Rows from block 3 of a small image classifier, named by matrix and row number. Each number is 128 + 32 x the weight over its row's rms, rounded and kept within 0 to 255. All counts start at 0. Numbers have three digits each.
After each channel's rows are labels from the 100 images, of 14976, where the channel reaches its highest value: "responds to" is what is common among them. Only what is clearly more common there than usual is listed. The data: Sentinel-2 satellite tiles (TerraMesh). In brackets: how many of the 100.
# conv: 3x3 conv (model.blocks.3.conv.weight, 96x96x3x3, each kernel summed), inputs 0-47

conv.47:115141092048128140174101146113151112198137167149117124153143096096126122138082108101138107184164112138096084141132149161127156098141078088174166
responds to: snow or ice (93); main land cover: snow or ice (89)

conv.94:137107101163158185147105173122011089070154133062147127112131156143118103158094127145147090177134160142128121151183105112106177150133148130135099
responds to: snow or ice (98); main land cover: snow or ice (96)

conv.62:149122157158102135146178131132105151192194162088113147151132167102153119150077045135085146118092136121069092140146045167139181160099139143126101
responds to: snow or ice (86); main land cover: snow or ice (69)

conv.49:075116186129083144101179186102150092172117127123101071103139147113078138120114094066137089107115103096106137118149101169143117161140126174134055
responds to: clouds (39)

conv.66:070190145130139158110095163136129129101156111082113072159117083109080151135071140027138044072138134128134100134163137172158178127136134100081137
responds to: clouds (95); main land cover: trees (45)

conv.3:139082174203132152074148142173120166086135166137134150167179054088136093093121144124097078127155102170126135136144079130118102106115096164095141
responds to: snow or ice (46); main land cover: snow or ice (43); main land cover: water (34)

conv.83:066140128180141091090121103162124111072152104086138143084142167157057160099110130124150098111117160128119097130122107078106113114132192094101099
responds to: crops (73); main land cover: crops (63)

conv.61:061184156122086115123097192147146066116126124118129067129078155073093127145150111093145071089152089124128119108129163128123136102146135067094127
responds to: clouds (78)

conv.34:032133122141147086141163105179017139133101135135094097157084175142099072151133111137149138143079123120134132151120099020137163113127168110125152
responds to: crops (77); main land cover: crops (65)

conv.15:112146117162080145140074119051165086123143140111150102125171144098069143173095093048125076142142120118092160162147112155088156154117149111124110
responds to: snow or ice (69); main land cover: snow or ice (52)

conv.39:147136081052137100154098122127076124127151057088107086101110103162129075114151078141171115081083114054158140119102189074135169134147145132109096
responds to: clouds (73); main land cover: trees (53)

conv.38:081156141137077092144067154106140048129131125140061089169103093133070144145108158087144071119173168171092120133108183134117143095138093109125159
responds to: clouds (62)

conv.11:098057098158134147110129134154070124105157127097146152124130117159092130084089089103093133152132159141145115120158048161111123175112153133134106
responds to: snow or ice (98); main land cover: snow or ice (96)

conv.10:092083120167104117141131107105096114126091122162112112128046163153116084141085127149149154142103125122125152148131088092143141096147134136078133
responds to: crops (78); main land cover: crops (70)

conv.79:114072097107133141084128117111157150084108112139129135084102059120148088105092068092114127068177087133111154115124103159147135110113051170106104
responds to: snow or ice (81); main land cover: snow or ice (78)

conv.26:044114113080059097145147129152129153147124139153127123141088125075139153090098104085052121115118139117102063081122089136095117173122155096123140
responds to: snow or ice (54); main land cover: snow or ice (49)

conv.23:096116152167129129098117153176086181105127167149138158130179064080169094087159110100129088105117134171122163125140107137127121114127137139122153
responds to: snow or ice (71); main land cover: snow or ice (66)

conv.68:168121064063087134114047162115134094108141113157140122176113089074074121144099154047153139135175128163069093142131172145112125089104086093093167
responds to: clouds (78); main land cover: clouds (44)

conv.24:150110140077118118132113117163130121138117077105114097118105055150126115045110082140125095161124131148128119077128066157134138137069026172153072
responds to: snow or ice (51)

conv.13:095124132168137156107111186147130118105117122091131121106081106048091103122128167110165108109159122140113110143142098129136142105139127018063107
responds to: clouds (82); main land cover: clouds (25)

conv.75:126119118114181136156104172083115093154123063115160096063141207125119124159092147115155097137107118098108142143142124142136088104115094110111041
responds to: clouds (71); main land cover: trees (41)

conv.45:126128086139177119151073117172046173153189106111143087133138108121108152137082085087162057105112174134132133126156113156125181106173153127114130
responds to: snow or ice (90); main land cover: snow or ice (86)

conv.76:121117043146115130132117143119141053112172087114103143130129121179100135079142150136139129178108147111128131123129080136010161157157135135121132
responds to: snow or ice (72); main land cover: snow or ice (68)

conv.54:135177133125121148161141185151031144153150137093111090083090058094130096095144114162130116128120081116091109095153110191144145123137072114089112
responds to: clouds (62)

conv.8:064088172107039134138136150148131084169116130122110114116094134149101159136062137123133136155150123159219131111134077128096106141097075100101094
responds to: clouds (61); main land cover: trees (43)