From a checkpoint of a small image classifier: arch vgg, batches of 128.
Rows from block 8, named by matrix and row number. Each number is 128 + 24 x the weight over the matrix's rms, rounded and kept within 0 to 255. All counts start at 0. Numbers have three digits each.
# conv: 3x3 conv (model.blocks.8.conv.weight, 192x192x3x3), inputs 144-149, a 3x3 kernel for each
conv.0:177184177177183176168172168131126125132127126136129126148144145126122123104101106184194186188199190177188184140137139138138139138136139114113114113114113114114114
conv.1:111094107093074093101085104105118105111122113106114102089088081120130123163177170121104107107091094107091096098094096099098098104107112112119113122130125114124120
conv.2:125126130127130131125130130144149136143150141134142133119114114143142140149151147143140141142140139141140136128124131127123128132131135081064076068051065083070083
conv.3:140147146143150148135141139144139134140139135136134132146144143141139139128128128148150150147151146142144142143141141142143143141142142110106107108105108115112114
conv.4:130130133127131133126129132145144140145147140139139134122118117132128128137135133125127128124126128120124126097098104099100105103104109144146143147148144144145140
conv.5:131126131131130137135134137086084098117123137101111126106106117111107109107111115121120125120118122121117119135125125133125124155149142104100096106102097127125121
conv.6:140141141140142142141142143082095099092109112105122128115111115127126130140139139113113115118119121122125128134125122123116111124114110152149148146145146148150151
conv.7:129134129133138131129132126118118122114115119114115117125125128122120123117115118178191180183199187173186177064062069065061067068063067100102104099102101098098099
conv.8:133131122132132123127127120124116116127117116134126125161158158133126127113104105137138131141141134135138133133136135134138136128130129122122124121122122118119121
conv.9:118115113119118116120121118069071081072076084085089096117109105120117114116119117113110107116114112119116114132129127130129126129128126123123129120119124123120126
conv.10:123127135122124133122126133096108105100113109092104104115117117126130125142148141111109112110105109110105108179187175178184171165172159112109108104101102098097098
conv.11:134135132136136133135135132075084088073080085075080084125116110119116113099106106136135135139138134140137134125124123127125127124126129128129136129127132133129132
conv.12:123120120131130133140137141093098093094099098103111113124118122113117123161164155111113110117118115119117118138134133123116117119110110117117114113111111108109109
conv.13:122124127125128129124127127128128120125128122118122118109100096141139133160164157140137137140139136139136132122121123121119121124123125037014034021000023040019045
conv.14:133135136140141139138136134121124125127134135135143142106102111108109114114114121126128129136139137142142142130130131128126123119117115126130132125131134127132138
conv.15:114117112113116112108110103099089088092083083093089088117112113127123121140138134143149144143151146135141136101106117097099109096096102096097099092088090093088090
conv.16:067072074070075077076081083127126122122123122123122122099091091126120118132129127093090089085085085090088088112115116113117117123125125095077093081066084090077098
conv.17:131134136132135136129131131135132128135135133129134132157152152154153151135135133136136138135134134135133133152152149150150147147147148119112114113107109121115120
conv.18:139142141139141142137138136127124126126126128126127130154149142154150144130131127139138139137137137140138137137134132135133131133132131128124127123118120127123125
conv.19:138132131141139139143140143173169163172174169166167162151144140160159157150156155145140141143142144148146150132126116136128115140133122150139129142131120149141133
conv.20:113113112114114113113115112083083091077077087082083094135131126113110109083085086110109107110110107111110107149151148151153150145147145127124128122122125124123127
conv.21:146151154149153154146149150109114114109114114110115118132123119124114110113105102135139138137140137134135131171174171169175172163170169106105107102100103106105104
conv.22:123127121123128122110115105109101105125122124138139143121118126108104106115111114138144141135141138120124119105111114103102099121116110119125127116120123111115117
conv.23:084085085088090088093095093134133131132134133135134134117106106133126126138135135091088087089088087095091090115118118119120120126128127092075085085071083088079092
conv.24:142138144139134138139132138081091076082095084072088075103098089137144138185202196144137135137131128132125123122126123118119116113115115110107108113110111110107108
conv.25:106108105110110107115113111104097101095091098100101108140137131117107102101090086081084087085086089091092096135139137143147142142142137178180175181184177176177173
conv.26:107107097107106097099100089114101102112100102122111111153150153136131132123116116133138130133142134127134128130135142130135141129132135110112113107108109107107107
conv.27:112108107123121123138134139064073067066075073088099104140136145124125136139136132096102100117122122123126126147137143121106113118103110139137133122123123117120121
conv.28:140141140149151148148148142117121122123129130134139139104099108106105111105106112135137134148151147150154152130129125130126123126123120126131134128134137129135138
conv.29:128118123129124128128122126103112119115131144089110126114106111120113115103107112124119124119115120121115117132125115136126111149141121113108092116108093133128112
conv.30:119117123119118124119119125145144146146146149150149151148138130165162157179185183136133136130129133127127132074069069072068068085080082124127127124129128130133130
conv.31:115112107110109107108106105019026031016026025025029031153146148134130130134131126122127126123127127118121122121113120106099108104098107138134137130128130138136135
conv.32:129132136129133136129131133153147140154151146146144142144149153142143142126125123123122125122120123124124126146152150151157154152155154150144143146144142149147148
conv.33:123125125124125125123123123119119117118119118115119120151146143149149147130133133130128131129127130131128128146147142147146143144146143124119121119114117121119121
conv.34:067064066063056060061056062120113121110102110106102112160159155138130125118105103080080081079078080077077080148155142161171157150155142153154150153157152149151148
conv.35:130127125128128128128127127139141142144147148145149146159156156166167171161164167140137136132130132131130132125120112130126113137135125146139132143135130154148147
conv.36:121123124120123126120121121130131125129133130124130128148144144152151152142146148135136137134134134134133133132130127130128125129129128119112114115109112121118122
conv.37:097097108096096107102103111138149153135147152124137142118112108124120118134135135104102115095092106104099110107102099115106099131126114106100094109101095120113104
conv.38:124125127127128130127128130144147136146152141137145134119115116143141141151154149144140138141140138140138136123122128122118124129127132093082089079067078092084096
conv.39:092089092094098106090096108112124117107119113091103096067065066095102101136145135089079078082073077084079085123129133125130132117122124114112124109110121111113122
conv.40:108103101121117119134132137067073069071076076092100105153150159130133146140138135088092092110115116118121122142135139113102110109098104142141136130133131124128131
conv.41:146147146146147146145145143058060072046051069047054070127119112120115112095101103139137138139137138139137137135131128134131128135132132137136140133132133137133135
conv.42:148150140152154143145147137141135133147139137154145141140136141129125131117112116187196180194206189182193179115119125118119125115118125104107109102104105099101102
conv.43:115101111096081097093080095136134127132130125132131125113101097137130118162159144118112113109102104101093094086079089074066081080073089141147142144150146142148145
conv.44:154154156157156158158155153126134134132145146142158157096096105104103110112114119131132134134134137141140144127123122122113110112102099122123122117117117117118117
conv.45:144140136143142137144143141050061070054064069062068068136135136122124127116122126129127126127126127127129130133127126132127123131125123159155156154151151157151151
conv.46:139144141143145141138139133104099101101097099104103104116107106125118119129124120174181176175182176168173164100098104095095101097096100077076081073071074076071072
conv.47:107100094096088085085077071132125124131125125129131130115112113122118116140140136121121117117116112111108106108113122103105110102101103123126127117116116111108107
conv.48:057060065066068070079081081172172162167171163155158152110100098133131131143144143102098097101102098105105101106110114116118118133135132115106106110102100114105106
conv.49:070072075073077084071079090159161147156161150139148134088080078116119115142155149098085085090078081088079085115122123119119118126126121113110115112104104104094093
conv.50:109113110118119117126128123118121126122125128125130134109107109107104108105105109106110110117118119128128128127130130127130130128132129124121128116116125120123131
conv.51:151147139150149143146147141132121125151137140169154152150156161137140141129127120135134129131131126127129127133132136133134137134134138145144147145145148149146151
conv.52:116119121119123123120122122125124118122124120117119116114107103142139136157159156135135134137134134136133130118117118119116117123120122053035058044023051060048071
conv.53:106107109109109112117117121114121125120129134127137141118116118119119121124125127082083089088087094101102106135135131128127121123119113136137137131132132130130130
conv.54:156162161158164162156163161096103104098104104098100097119117121121123128116122126147149150147150150147149151117113113116109110118114113131132134131131131134133132
conv.55:076070070075064064082074070130125129122119121121119123157159155138139137117114114064062067055048055063054058132136131141145138137139132173178171178184174169175166
conv.56:109111117115119125124127133170174154165179161136151138083069066113104103153152150117116119119118119121120119062063083060056075088087098124126128129127128135134135
conv.57:173175174171175173164168166124122123122123127120121125137129124135130125114115114151149149149147147150150150129125125126123123126124125139137140134132134138136137
conv.58:149155149152158152140148144155147143161155149158153150143142145136132130122118112136138136135137133131135134147145147142141142143141145140138142139135140145142144
conv.59:136140142140141140136133129129130132140142145155159161103103111103099107108106110124129132128132134129132136112113112111108104108104101122128127121125125119122123
conv.60:154156148154157149149153146137129129146136136156143141154152157133130135117111117154158152155163157148157152135132136132132137133132137128129131130130132131130131
conv.61:078085091088093095100101101172172160168172165159165161106096096118110109127121120101105108106108108115114114095104109107112111118122116117113111114109107112104102
conv.62:215225224219230226212223218125126127129132134128131134123116114131131127125132130165165164165165164168167168124118116125119117124122119122122121123123122125125122
conv.63:113116120112115118113113116148153146151156149148153147107100094124119111136132124101103108100100105098101104089089098090092101094096104138143139142147143138141137
conv.64:137135137137137137135135134081085092080084090084087094132127120124123119102106108138138139140139138140138138134132131133133131129129132124123128122119121124121122
conv.65:141138141144142142144141140112117119113123127117129131090088099107108117120124133118119119121123124127128129137132128132123115110099094129130131125126130124128129
conv.66:101094100115112116142137141077094080083102097084104105133129132120122129139140137088088089113110112129125125141136139123117122126122129105116114116127127111125126
conv.67:118118126116117127115117124143140137142142141142140140146142138153153150152156157135131131130126127127126127098097098099099099102104104123125127122127127124130131
conv.68:066076079081092091094099096184185168181184171168172162109097094122115115128125125099100100112116114123127123085093102100105107120124119110109109113109106105100095
conv.69:125129133126128131125128129151149143155154149152153146102098097124121118143141139111113116111113116109113115102104110102105111105106111158163158163167163157161155
conv.70:157159155163165159160161156110114118112116118123128129109101107112106110106106112150154150157160158155160158130128123131127125133131129128133135131131133130132132
conv.71:124123121123123120122121117126133131122128124117121118133117107138129123142141139131130129132131129129128125101095096101096099104102106140140144142141144145142144
conv.72:099099100101099100105103102106103104103102107111110114132133129121125125107109109089087089087085086093089091141144141144147144143144142125126125127130128125127128
conv.73:112112105108109103102102094112100101109097101116108110154151156140137139130129130128135130129135131120128124103109118100102109101099104119121119117119116113112111
conv.74:066058062070067074077077087157158142154161147133140128079067061121122118158167161109099093104094092105097095105109120107105110124122122110105111107097100105093093
conv.75:078070071078071072077073077145144133141143133128132125098087082126124120154162156115109104112107104108103101118122126116117116125124121097095099094086088091082081
conv.76:145144141144143143146146148048063064056070067056068064119120125116123128134139143127126127127126128129130132132125124125119119128120121154152150150147147151149148
conv.77:059061066064068072074077083148157158145156157137146147144138135146146145131135139082082081089089090095095096134138127146149138151154144122116105120115105123119110
conv.78:118116119115113119112112116125122123129130129131133130134137142140144149144149152133131133128127128123125128110111114107108112113112116132130128136135134142141140
conv.79:142140139142140138138138136035035053018022046028032053129122115115112108087093094136133134136134134135134133142139135142139138140138139133132135130127130133130131
conv.80:126124122129130128135133132088093099099105112113121127114109111117114116117119122120120119127126125131131130131129127127122120127120118123125130118118123121120127
conv.81:120118116123123123125125122055066071082093100081096104120124135132130131121119115120122121123124123124121120129117123123114120137129132125127128121125127133137140
conv.82:135137138137142138133137135093096097099102100106107105141131133141136137127126131145146143148150147144146144139142141140143142140144144118120125114116123117118124
conv.83:136138140138140144140141144156157143155160148143148138102095093139136134158158153155151149155152150152151149111111119109107115118116124057041059041022042062046062
conv.84:118120120122126127127132133126136136130140141125137140104104114106107118116116125121122127127128133136137141119117125116110112112102097119115116114109110112107106
conv.85:078083092072073085073076085119117125116117125129131141133129128113102096097086081065065073063063069061060066134140134143146141138142137156164159161170167154163161
conv.86:104106107112116115112117117166166156162163156150152145094088086126125125141142141139135130142142136142143137114118128115118124128129134060046062048034051066053069
conv.87:135136136133135135131133131086089102075079094079086100153146141120109102088077076121119120123121120123121120198203186207214197190198183122122119118119118119118117
conv.88:131116124126114123121115120101115118112128137082101113136118116137126128099100113132124131121113121118112118130116096142129100154144114113108079128120089147142114
conv.89:145143142152151152155156157164167165180189188179192191104101103117114115123125121143141139147145146153154156119115106124118107112105095123115100116104088109095078
conv.90:126129130128131133124128129143139134146146141146144140141142148149150154151152156142140139137137136133134136115117120113114116119120122139134139133129134144140146
conv.91:162164158163168160157162157142135133152144141157148145151147151127125129111106109149153147149154151144152150139138141139136141140138142135135137136135137138137139
conv.92:117119125121127131128133136163172157156173163132148144084069066120110108153151147130130133128131132132134135065063079068061073093090095106105108109106108120116118
conv.93:130133134130131132128130132140139134145142138144140135119118118130128129145143144118121122117120122114119120114116120115115118114114118189194187194201195182189183
conv.94:091094094094099097095099096121122120120123121120121119113105103135134133141143142107106104110109107111110105128128130130130130135135137085068081078062079084072091
conv.95:147153154149156155142150151149147141148148143141140136136133131139136135133129130135138138134137137135138139124125121127127125127127125140139138137136135138135135
conv.96:093085098085074087094084093135142132140144135138144130095086082113110110137141138094082095082069083086072083066066069075077084087091095123128121134141134130135129
conv.97:138143143140144144137138137106105104124125123134138137113108111112106108110109112139142141138142141134137135132133135127127125135134131119123129116119126114119125
conv.98:140141143139140145142145148080091103080088098081087094116113117136134132154152151137135137137136139140138141137130124131124118134128122111111116102102107106108112
conv.99:142143152136139149137138144091087093115119126096105113104106113111110103121124119120118124114114118116112116146142145132127131141137137108109115101101107106108115
conv.100:146149146146151147141147145117121122117120121111114110123121122127127129123124127140141141139141142138142141109108109110108109113111112147145148146142143149146146
conv.101:117125124121130128112123124115112115112108110116113117146137134133120114123107099117121120123129125118123120147152148152158152146152146122120119120120118123121119
conv.102:138139136136137135134136136126126123132127123132128122135131132135129130142135135124125125122125126119123126122122126122123124122122123191194190196201199188193192
conv.103:142145147151153151149150146125129130133138138140147146101100109107109116116120124133135135141144145149153151130129127130125122118113112131131130128130130128129131
conv.104:184193195189197198188194192110110112113114115116116119133126121129122118114110107161166166162166166163164161144141135144142139143143141103103102105104101110106103
conv.105:103102105094093097090088093113104107118111116124127130150143142133120115120104101097100104090094098082086088116121122123128128127130131163171168166176175162171169
conv.106:118124121119127123108118116119115118112108112115111117148142139134119114120103098125129124130134129122128124146152146152159153148152147122120118120120117121120118
conv.107:119117126116114123118116123146143142149147146146142140141136130154151147157157153131127132124121126121120124080079083086088091094096102116123120123131129122130127
conv.108:116110102120113107116111108091089086099095091103100098125106100121112104141137129119115107117112108112106105122122124120117117121120119114119132112115128114117129
conv.109:140138143139139148146148155080095094085102099085102101109108114138141144158165166118116120120120125128129136145131131131119117138125121124125125118120120120121122
conv.110:134135133138141136139140136122123121117119119114120121107091085126111108152146140144146140148149144144147140108106113106105110115113117015009024010000011030014026
conv.111:062060068072070075084081087175175149171181155144155136081066062117117115150158153104095096102092092105097096081088108087086103115115124114115121117112114115109110
conv.112:091087081090086081093087084104098103093086094095094100148144139116108104091079078083082084079078080080078080136140131145148139139140132173175170176180174173174169
conv.113:129128129138136135138137136115121123121130131129138140109105112111109117116118125119122121132132131140141138133134133131129126122119117129130134125130136126133140
conv.114:137137132136136132131131128138131129140138138137138138154155158140135135121115112133132132130129128130130129140138135140138135139136135150146146146144143152149150
conv.115:139142146140144146136140143149147136148151142140144139147146145148149146135137135142141142139139140139138138156157154155153151151151150116107108110103103118114115
conv.116:070065066070061062079070068124121125115111119113115121151151146129127124106098099054050058045036045053044049128134128138144136135137128168171165172177169165168162
conv.117:231246240234251242216232225141138138145143144150146148138132129132128125118120117171174171174176173171175173145142141146144143147145147117118117119120120119121119
conv.118:104102099105103100106105102113108111106102104106106109144141136123116112111102099094096097093094095093095097132133132138139136136136132196203195206214204196204194
conv.119:140143143144146145145147144099099101111112114105111115112106107122116113121112111150153150149150148146148142113108111113108111120116116074073076065063065071067068
conv.120:088082091089079086100088090134142141135142141133139137126112102135129127151150152087081093082073085088078085072071065089088081097097091117122109133136125128133123
conv.121:146149147151152149144143137119122125125131132139145145104102113106105112113115120135139138140144143141145143129127127124120117114110108126128131124126130125127128
conv.122:094092089093088087096092089125121122121116118119118121144142138126121117114106105089090092084085085084083084128131129135137134133133130202212199215228212202213198
conv.123:102097108095092107094092108104107104116116114125127125123118118132128128140137133099095100096090095094091095118116117110107108110108109126128117134137126129132121
conv.124:131129120130130121124124114126117115131121119140129127155153159135131136119114118145149141147153145139146139127130136126128133125126131113116117115116117111113114
conv.125:152156152159165160160167162095104104104111111114119119097092094113106105107109109142145140147153149148154153131133132131134132142146146149147147147145147146144146
conv.126:151153153157157153157156150094092092104104104107108110121107104132121117124116113161165165162164161157158151112109109112108110116113114067064069059053056065057059
conv.127:139139139143143141143142141078087088099108110110122126119116121118116121126126130138139138141141139140140139127120124118112113126118116117121124112112118111114118
conv.128:129130130130131131130132131144141135146143138143139134113112113123122123136136137116117118115116118114118120113114118114115118115117120174177172177182176167172166
conv.129:115119118120122120118119118112114119113113118116115118102093090126116115124119116131131131132133131131131127125123125125124126128129132061048071047034059063050073
conv.130:117119124118120124120122123141138132141141135134136132138143145146149148137137136113111115112111115118117119135143142142148146144149147142140139139142141139142142
conv.131:115116115116116118118120119122130135121130134119126130124125131123121126133131137112110115110108113116112118124125122121119116123122114111108113106103107110109111
conv.132:157159153161163157152154150151153160160163167169171174101102112105103109098099103125125123132133132134138138142146140150155147146148141141137136135132133135132134
conv.133:124128129137140138138139135127130132135141140145150147104100106104101107099098103125130130141145145148151152123126120125125121127126124125130129126132135126132134
conv.134:123113112106098103096089092102096095097089088096091090148144142151146143151149146122121122114115115104105106110113118108109115108110118148150144152154148148151145
conv.135:122114114111106106106100101098093091089085084082083082123119115136133128156158154131131130126126125119118117116119127105105114101100107137135130133129123133128122
conv.136:135134133137136133135136133075083088075081087078083088129122116120118116100103106137137137140138137140138136131131128131130131127128132125125130124121126127123127
conv.137:153157159158163161157159157159165164168178175174184184088090101097098103103103106145148148150153155154161161092099104101103104096095094115114113112113110109106101
conv.138:063056060071067073085081090171173152163173156137147134077063057120120115159164159108098093107097093109101100093095112100093106124119124110105111110099102112099102
conv.139:125127125125131126116121118144137135148141139144141140155160165143146149126125129136137134132134130125130127135135139132131134136135138140134138138132138148143150
conv.140:110111112112111112116114114119115117118118119119121124141143139139142137120124123105104106103103106112110113149150144154154147152152146137134129137133130136134132
conv.141:155158156158162157157157151111112115110110113110112113116107105124117114118113112185196191190198191184189180099095098098094096100096100075073078071068069074069070
conv.142:075069065080077072088085082145140130143142133136135129145146151149152154141144145087081074084078073088084080124132133130135135131138136137135139129127132129127136
conv.143:134137140133137140130133133145139135144143140138142140158155155158154154137138135137137138136135136136135134146145143143141139141141141125118121121114116127123127
conv.144:152154148151155149144149143132124130131121126134124129158153151130120118108096096150151146151154151148152149146150145150156152141146143127127126124124123125123122
conv.145:134135134135136135132133131105105109104106109106107111144138132141139135121122123137137140139138138139137138131130127130129128127126129127124126123118120126122126
conv.146:116118121116116120118118120142142135148147139145144136110110111125124124140136136111112116108109113108109113102107112108110115110113116164170163168177169160166158
conv.147:103105100107110104105107102095096098097096096102098100114103101126118113127122118117118113121122116118118110128130134129132136132135138094092111091090108099098114
conv.148:130131130131132131129130128099103104099104105101103107143137132137136133117120121135137136137136136138134134138135134137134136132133135120117123118112118120117123
conv.149:072073090060062083064066084109104108122121124120127132128126125120111105114107099075075082070070075067066071119121117128128123132132127142149141150159154143154148
conv.150:161164165161164164157159157131127127130127132130129133149144140144139132119117112150151150148149148149148147149145143146142142143141142113111113109107109116113115
conv.151:056060059069075074081084080153162161146153156142149152119102089133125120143145147103101094115116108119119112103105103113115106128130124100098099103103100102095093
conv.152:125128132125127128116115112123125128127132133139145146105105114105104110112110115122127130124130133126130132125131137122121123109104104125132136121128131117121124
conv.153:141140138140139137138136136015020042000007031013019040132126120118116112091096096136133132135132131134132132146142138145145139144142140131131135127125130131129132
conv.154:130131128135135132139137134072087089076088090074088088140138139129131137118122125139146146146152149145149146077069072070066069075071076120119121115115118118118121
conv.155:111100104103092099101092098115120113113120115119129128132120117146137132154149139107106108106104106102099100100094103083073085084074086132137129136141135133138132
conv.156:142147151147152153146152154136148139146155147139146139100095099119116116143141135119120121122123124123124126148152142159164154154160152137133125140137130137134128
conv.157:137140137142145140141143137143142143138139142130135137106097094124114111143137135169175167172177169164170161081076084080075081089084089069066070065062065070065068
conv.158:090093105093094105104101110156164158154162160142151151093082079102094095129124125094094105096094104107101106079076083081074078090083084122123118130129124130131124
conv.159:106107105106104104102100099090091082089095088080088082085079073121121116160163157126127123126124121119118113141148154134137141130135141102099111090083097091082095
conv.160:124123126125123126127125129127152151136161159136158155104098101104104113116123132109102101109100101109101104158161141160162143152154137142138119146140122139134120
conv.161:071082088083093096094099101189196179184196184166179171104090088120114114128128130100099100108108109118118118081087100097098101117116115110110107112108104108100095
conv.162:144150151152155157153156153176179171186194188182192188093090094100093096110104103141143143148150150154159159084092104092094099092091092106107106104103100101096091
conv.163:110112105108110104101103096116104099109099097106101098114109110127122122145143139138142136137141136129133128099106116095097107095096100099097100093089090092087090
conv.164:135133134136138138135136137160164149166173161160166156125118119150146144155155148150147143147145143143142141121117126120116122130127133104096100095083089107096103
conv.165:121120115126126122130128124106111115113118123124129133115106108113110111118118121119117117126124124132129127130129128130127126126125124120118127114114126118119131
conv.166:146153148150154148145149141123126127120124126120122124112107107118113114117113113213226214219232217204217203087086089091091092094094094094097100091092094090089090
conv.167:111106111122118121139134136079095086086106100093112113121115116123124124142142139097097097115115114127126123118112118096088098097087096123126122124128125121126122
conv.168:064059062064066073065069082157160145160167153139150136080073070120123120150160156104091086099087084096088088118125131120123125133134133114110117109097102109095095
conv.169:137140141134137137130134134152154158148148153145148152128125115141139127137135125131135141130135139128133138069066071064063068064065071139140139137137134139137134
conv.170:106108108108108109109109110123121118122122120117122122156155153149149147124127127103103105102101104105105107159163158164167161163165160136131129134131128136131130
conv.171:132131128131130129130129127048047063032032055043043062140136128118114112083088088131129129131129128131129128145143139145146142141142140137135138133131135135133135
conv.172:126129130125128130122125128148154154148154153142146144128122116138134127141138136123126128123126128119123126086082085086083086089089091136138136136136134136136132
conv.173:137136134137137134134134133063064073051052069054059073134128121120116113090094098135134135135134133135134134138137134140139136136136135137135138134132133136133133
conv.174:128129126130129128128129126136130126133129128127128127129127126123117114112107108115115116116115116119119120129132133133135134136135134171170168168169163164165160
conv.175:137138137143145141142140137118122123123131132132141141104101109106106113117120122128130130135137137140142141132131132131126125117114113131133134127129134126130135
conv.176:125125127131132134135132134080089094103114121098112121111111121112110113126125126117119121118121123120119118152139143140126131150138136117120121108113114115119121
conv.177:112111110112112111111111111098095102093092100094095104151151145127126123094094093096096096096094095098097097167173166173181171167172164130130130128126127129128130
conv.178:183187182185191184176183179156149148171164160177169164134130131133129125127123115157156152154157151153156154144142145141138143142140146131131133131131133132132135
conv.179:135141144142145146139139137131136134140146145148154153103102110105105112110111115134137138141145146145150150120121124121120118116113112126128129121126127122126127
conv.180:127109123108085106114094116107118105111122111100112102094088080134139130183197187125114116115103104113100101098098102094093097099099104117124120127132126119126121
conv.181:123125125126130126124126122142141146136136140132133135133123116143137131149148145140144145142146145137141142053047052051048052057056063129128130126126126132130130
conv.182:130126128129127130136135137096109113095105110093102104115114124119120126134138148113109113114110116120117122147138134138128125136127122124124119122121118119120116
conv.183:125130133125130132123127131146148143155157150154155146101097100128124124157152150116121121116119123112117119099100107097096104099098103160164159164170165157162157
conv.184:074082083078084085081090089121123126117118124116119124086079082110103104122117117105105107102102103107106106093095096094093093106106103099077089085065080098080096
conv.185:126132137134139140135134133151154150160165161164171169100100107104102106111111112129132134136140142146149148102110114108109108105104101117120119114116114111111108
conv.186:162165162168170169166170167103107113111115119128132135095089095100095098098099105149151148154158156153157158136135129138135131142142138141141140139138138140139138
conv.187:092090089093091090096095094123119116117116115113113116163167167150152150125125125078072073073070071078076077152161158160170164158165158133136135135137137134137138
conv.188:197204200199206201190197194158156153167165163171167164131125123135132127130133129153154152152154151153155154145142141147142142147147145133131131134133133133132131
conv.189:165165164164166163161161159099102106096102109093098104130121117127124119107111112149147149147146147149147148132126125130127124130128127137136141134133133138135136
conv.190:137133133136135137138138139063072086065071087074081091121116113130130128135140135125121122127124126129128129141133127135128125134130126123123128115115120119119123
conv.191:121122115122124116115116108113103102114103103123114113142140145131129132123120122148155148149160152141151144104110120102105114101101107106108109105106105102102101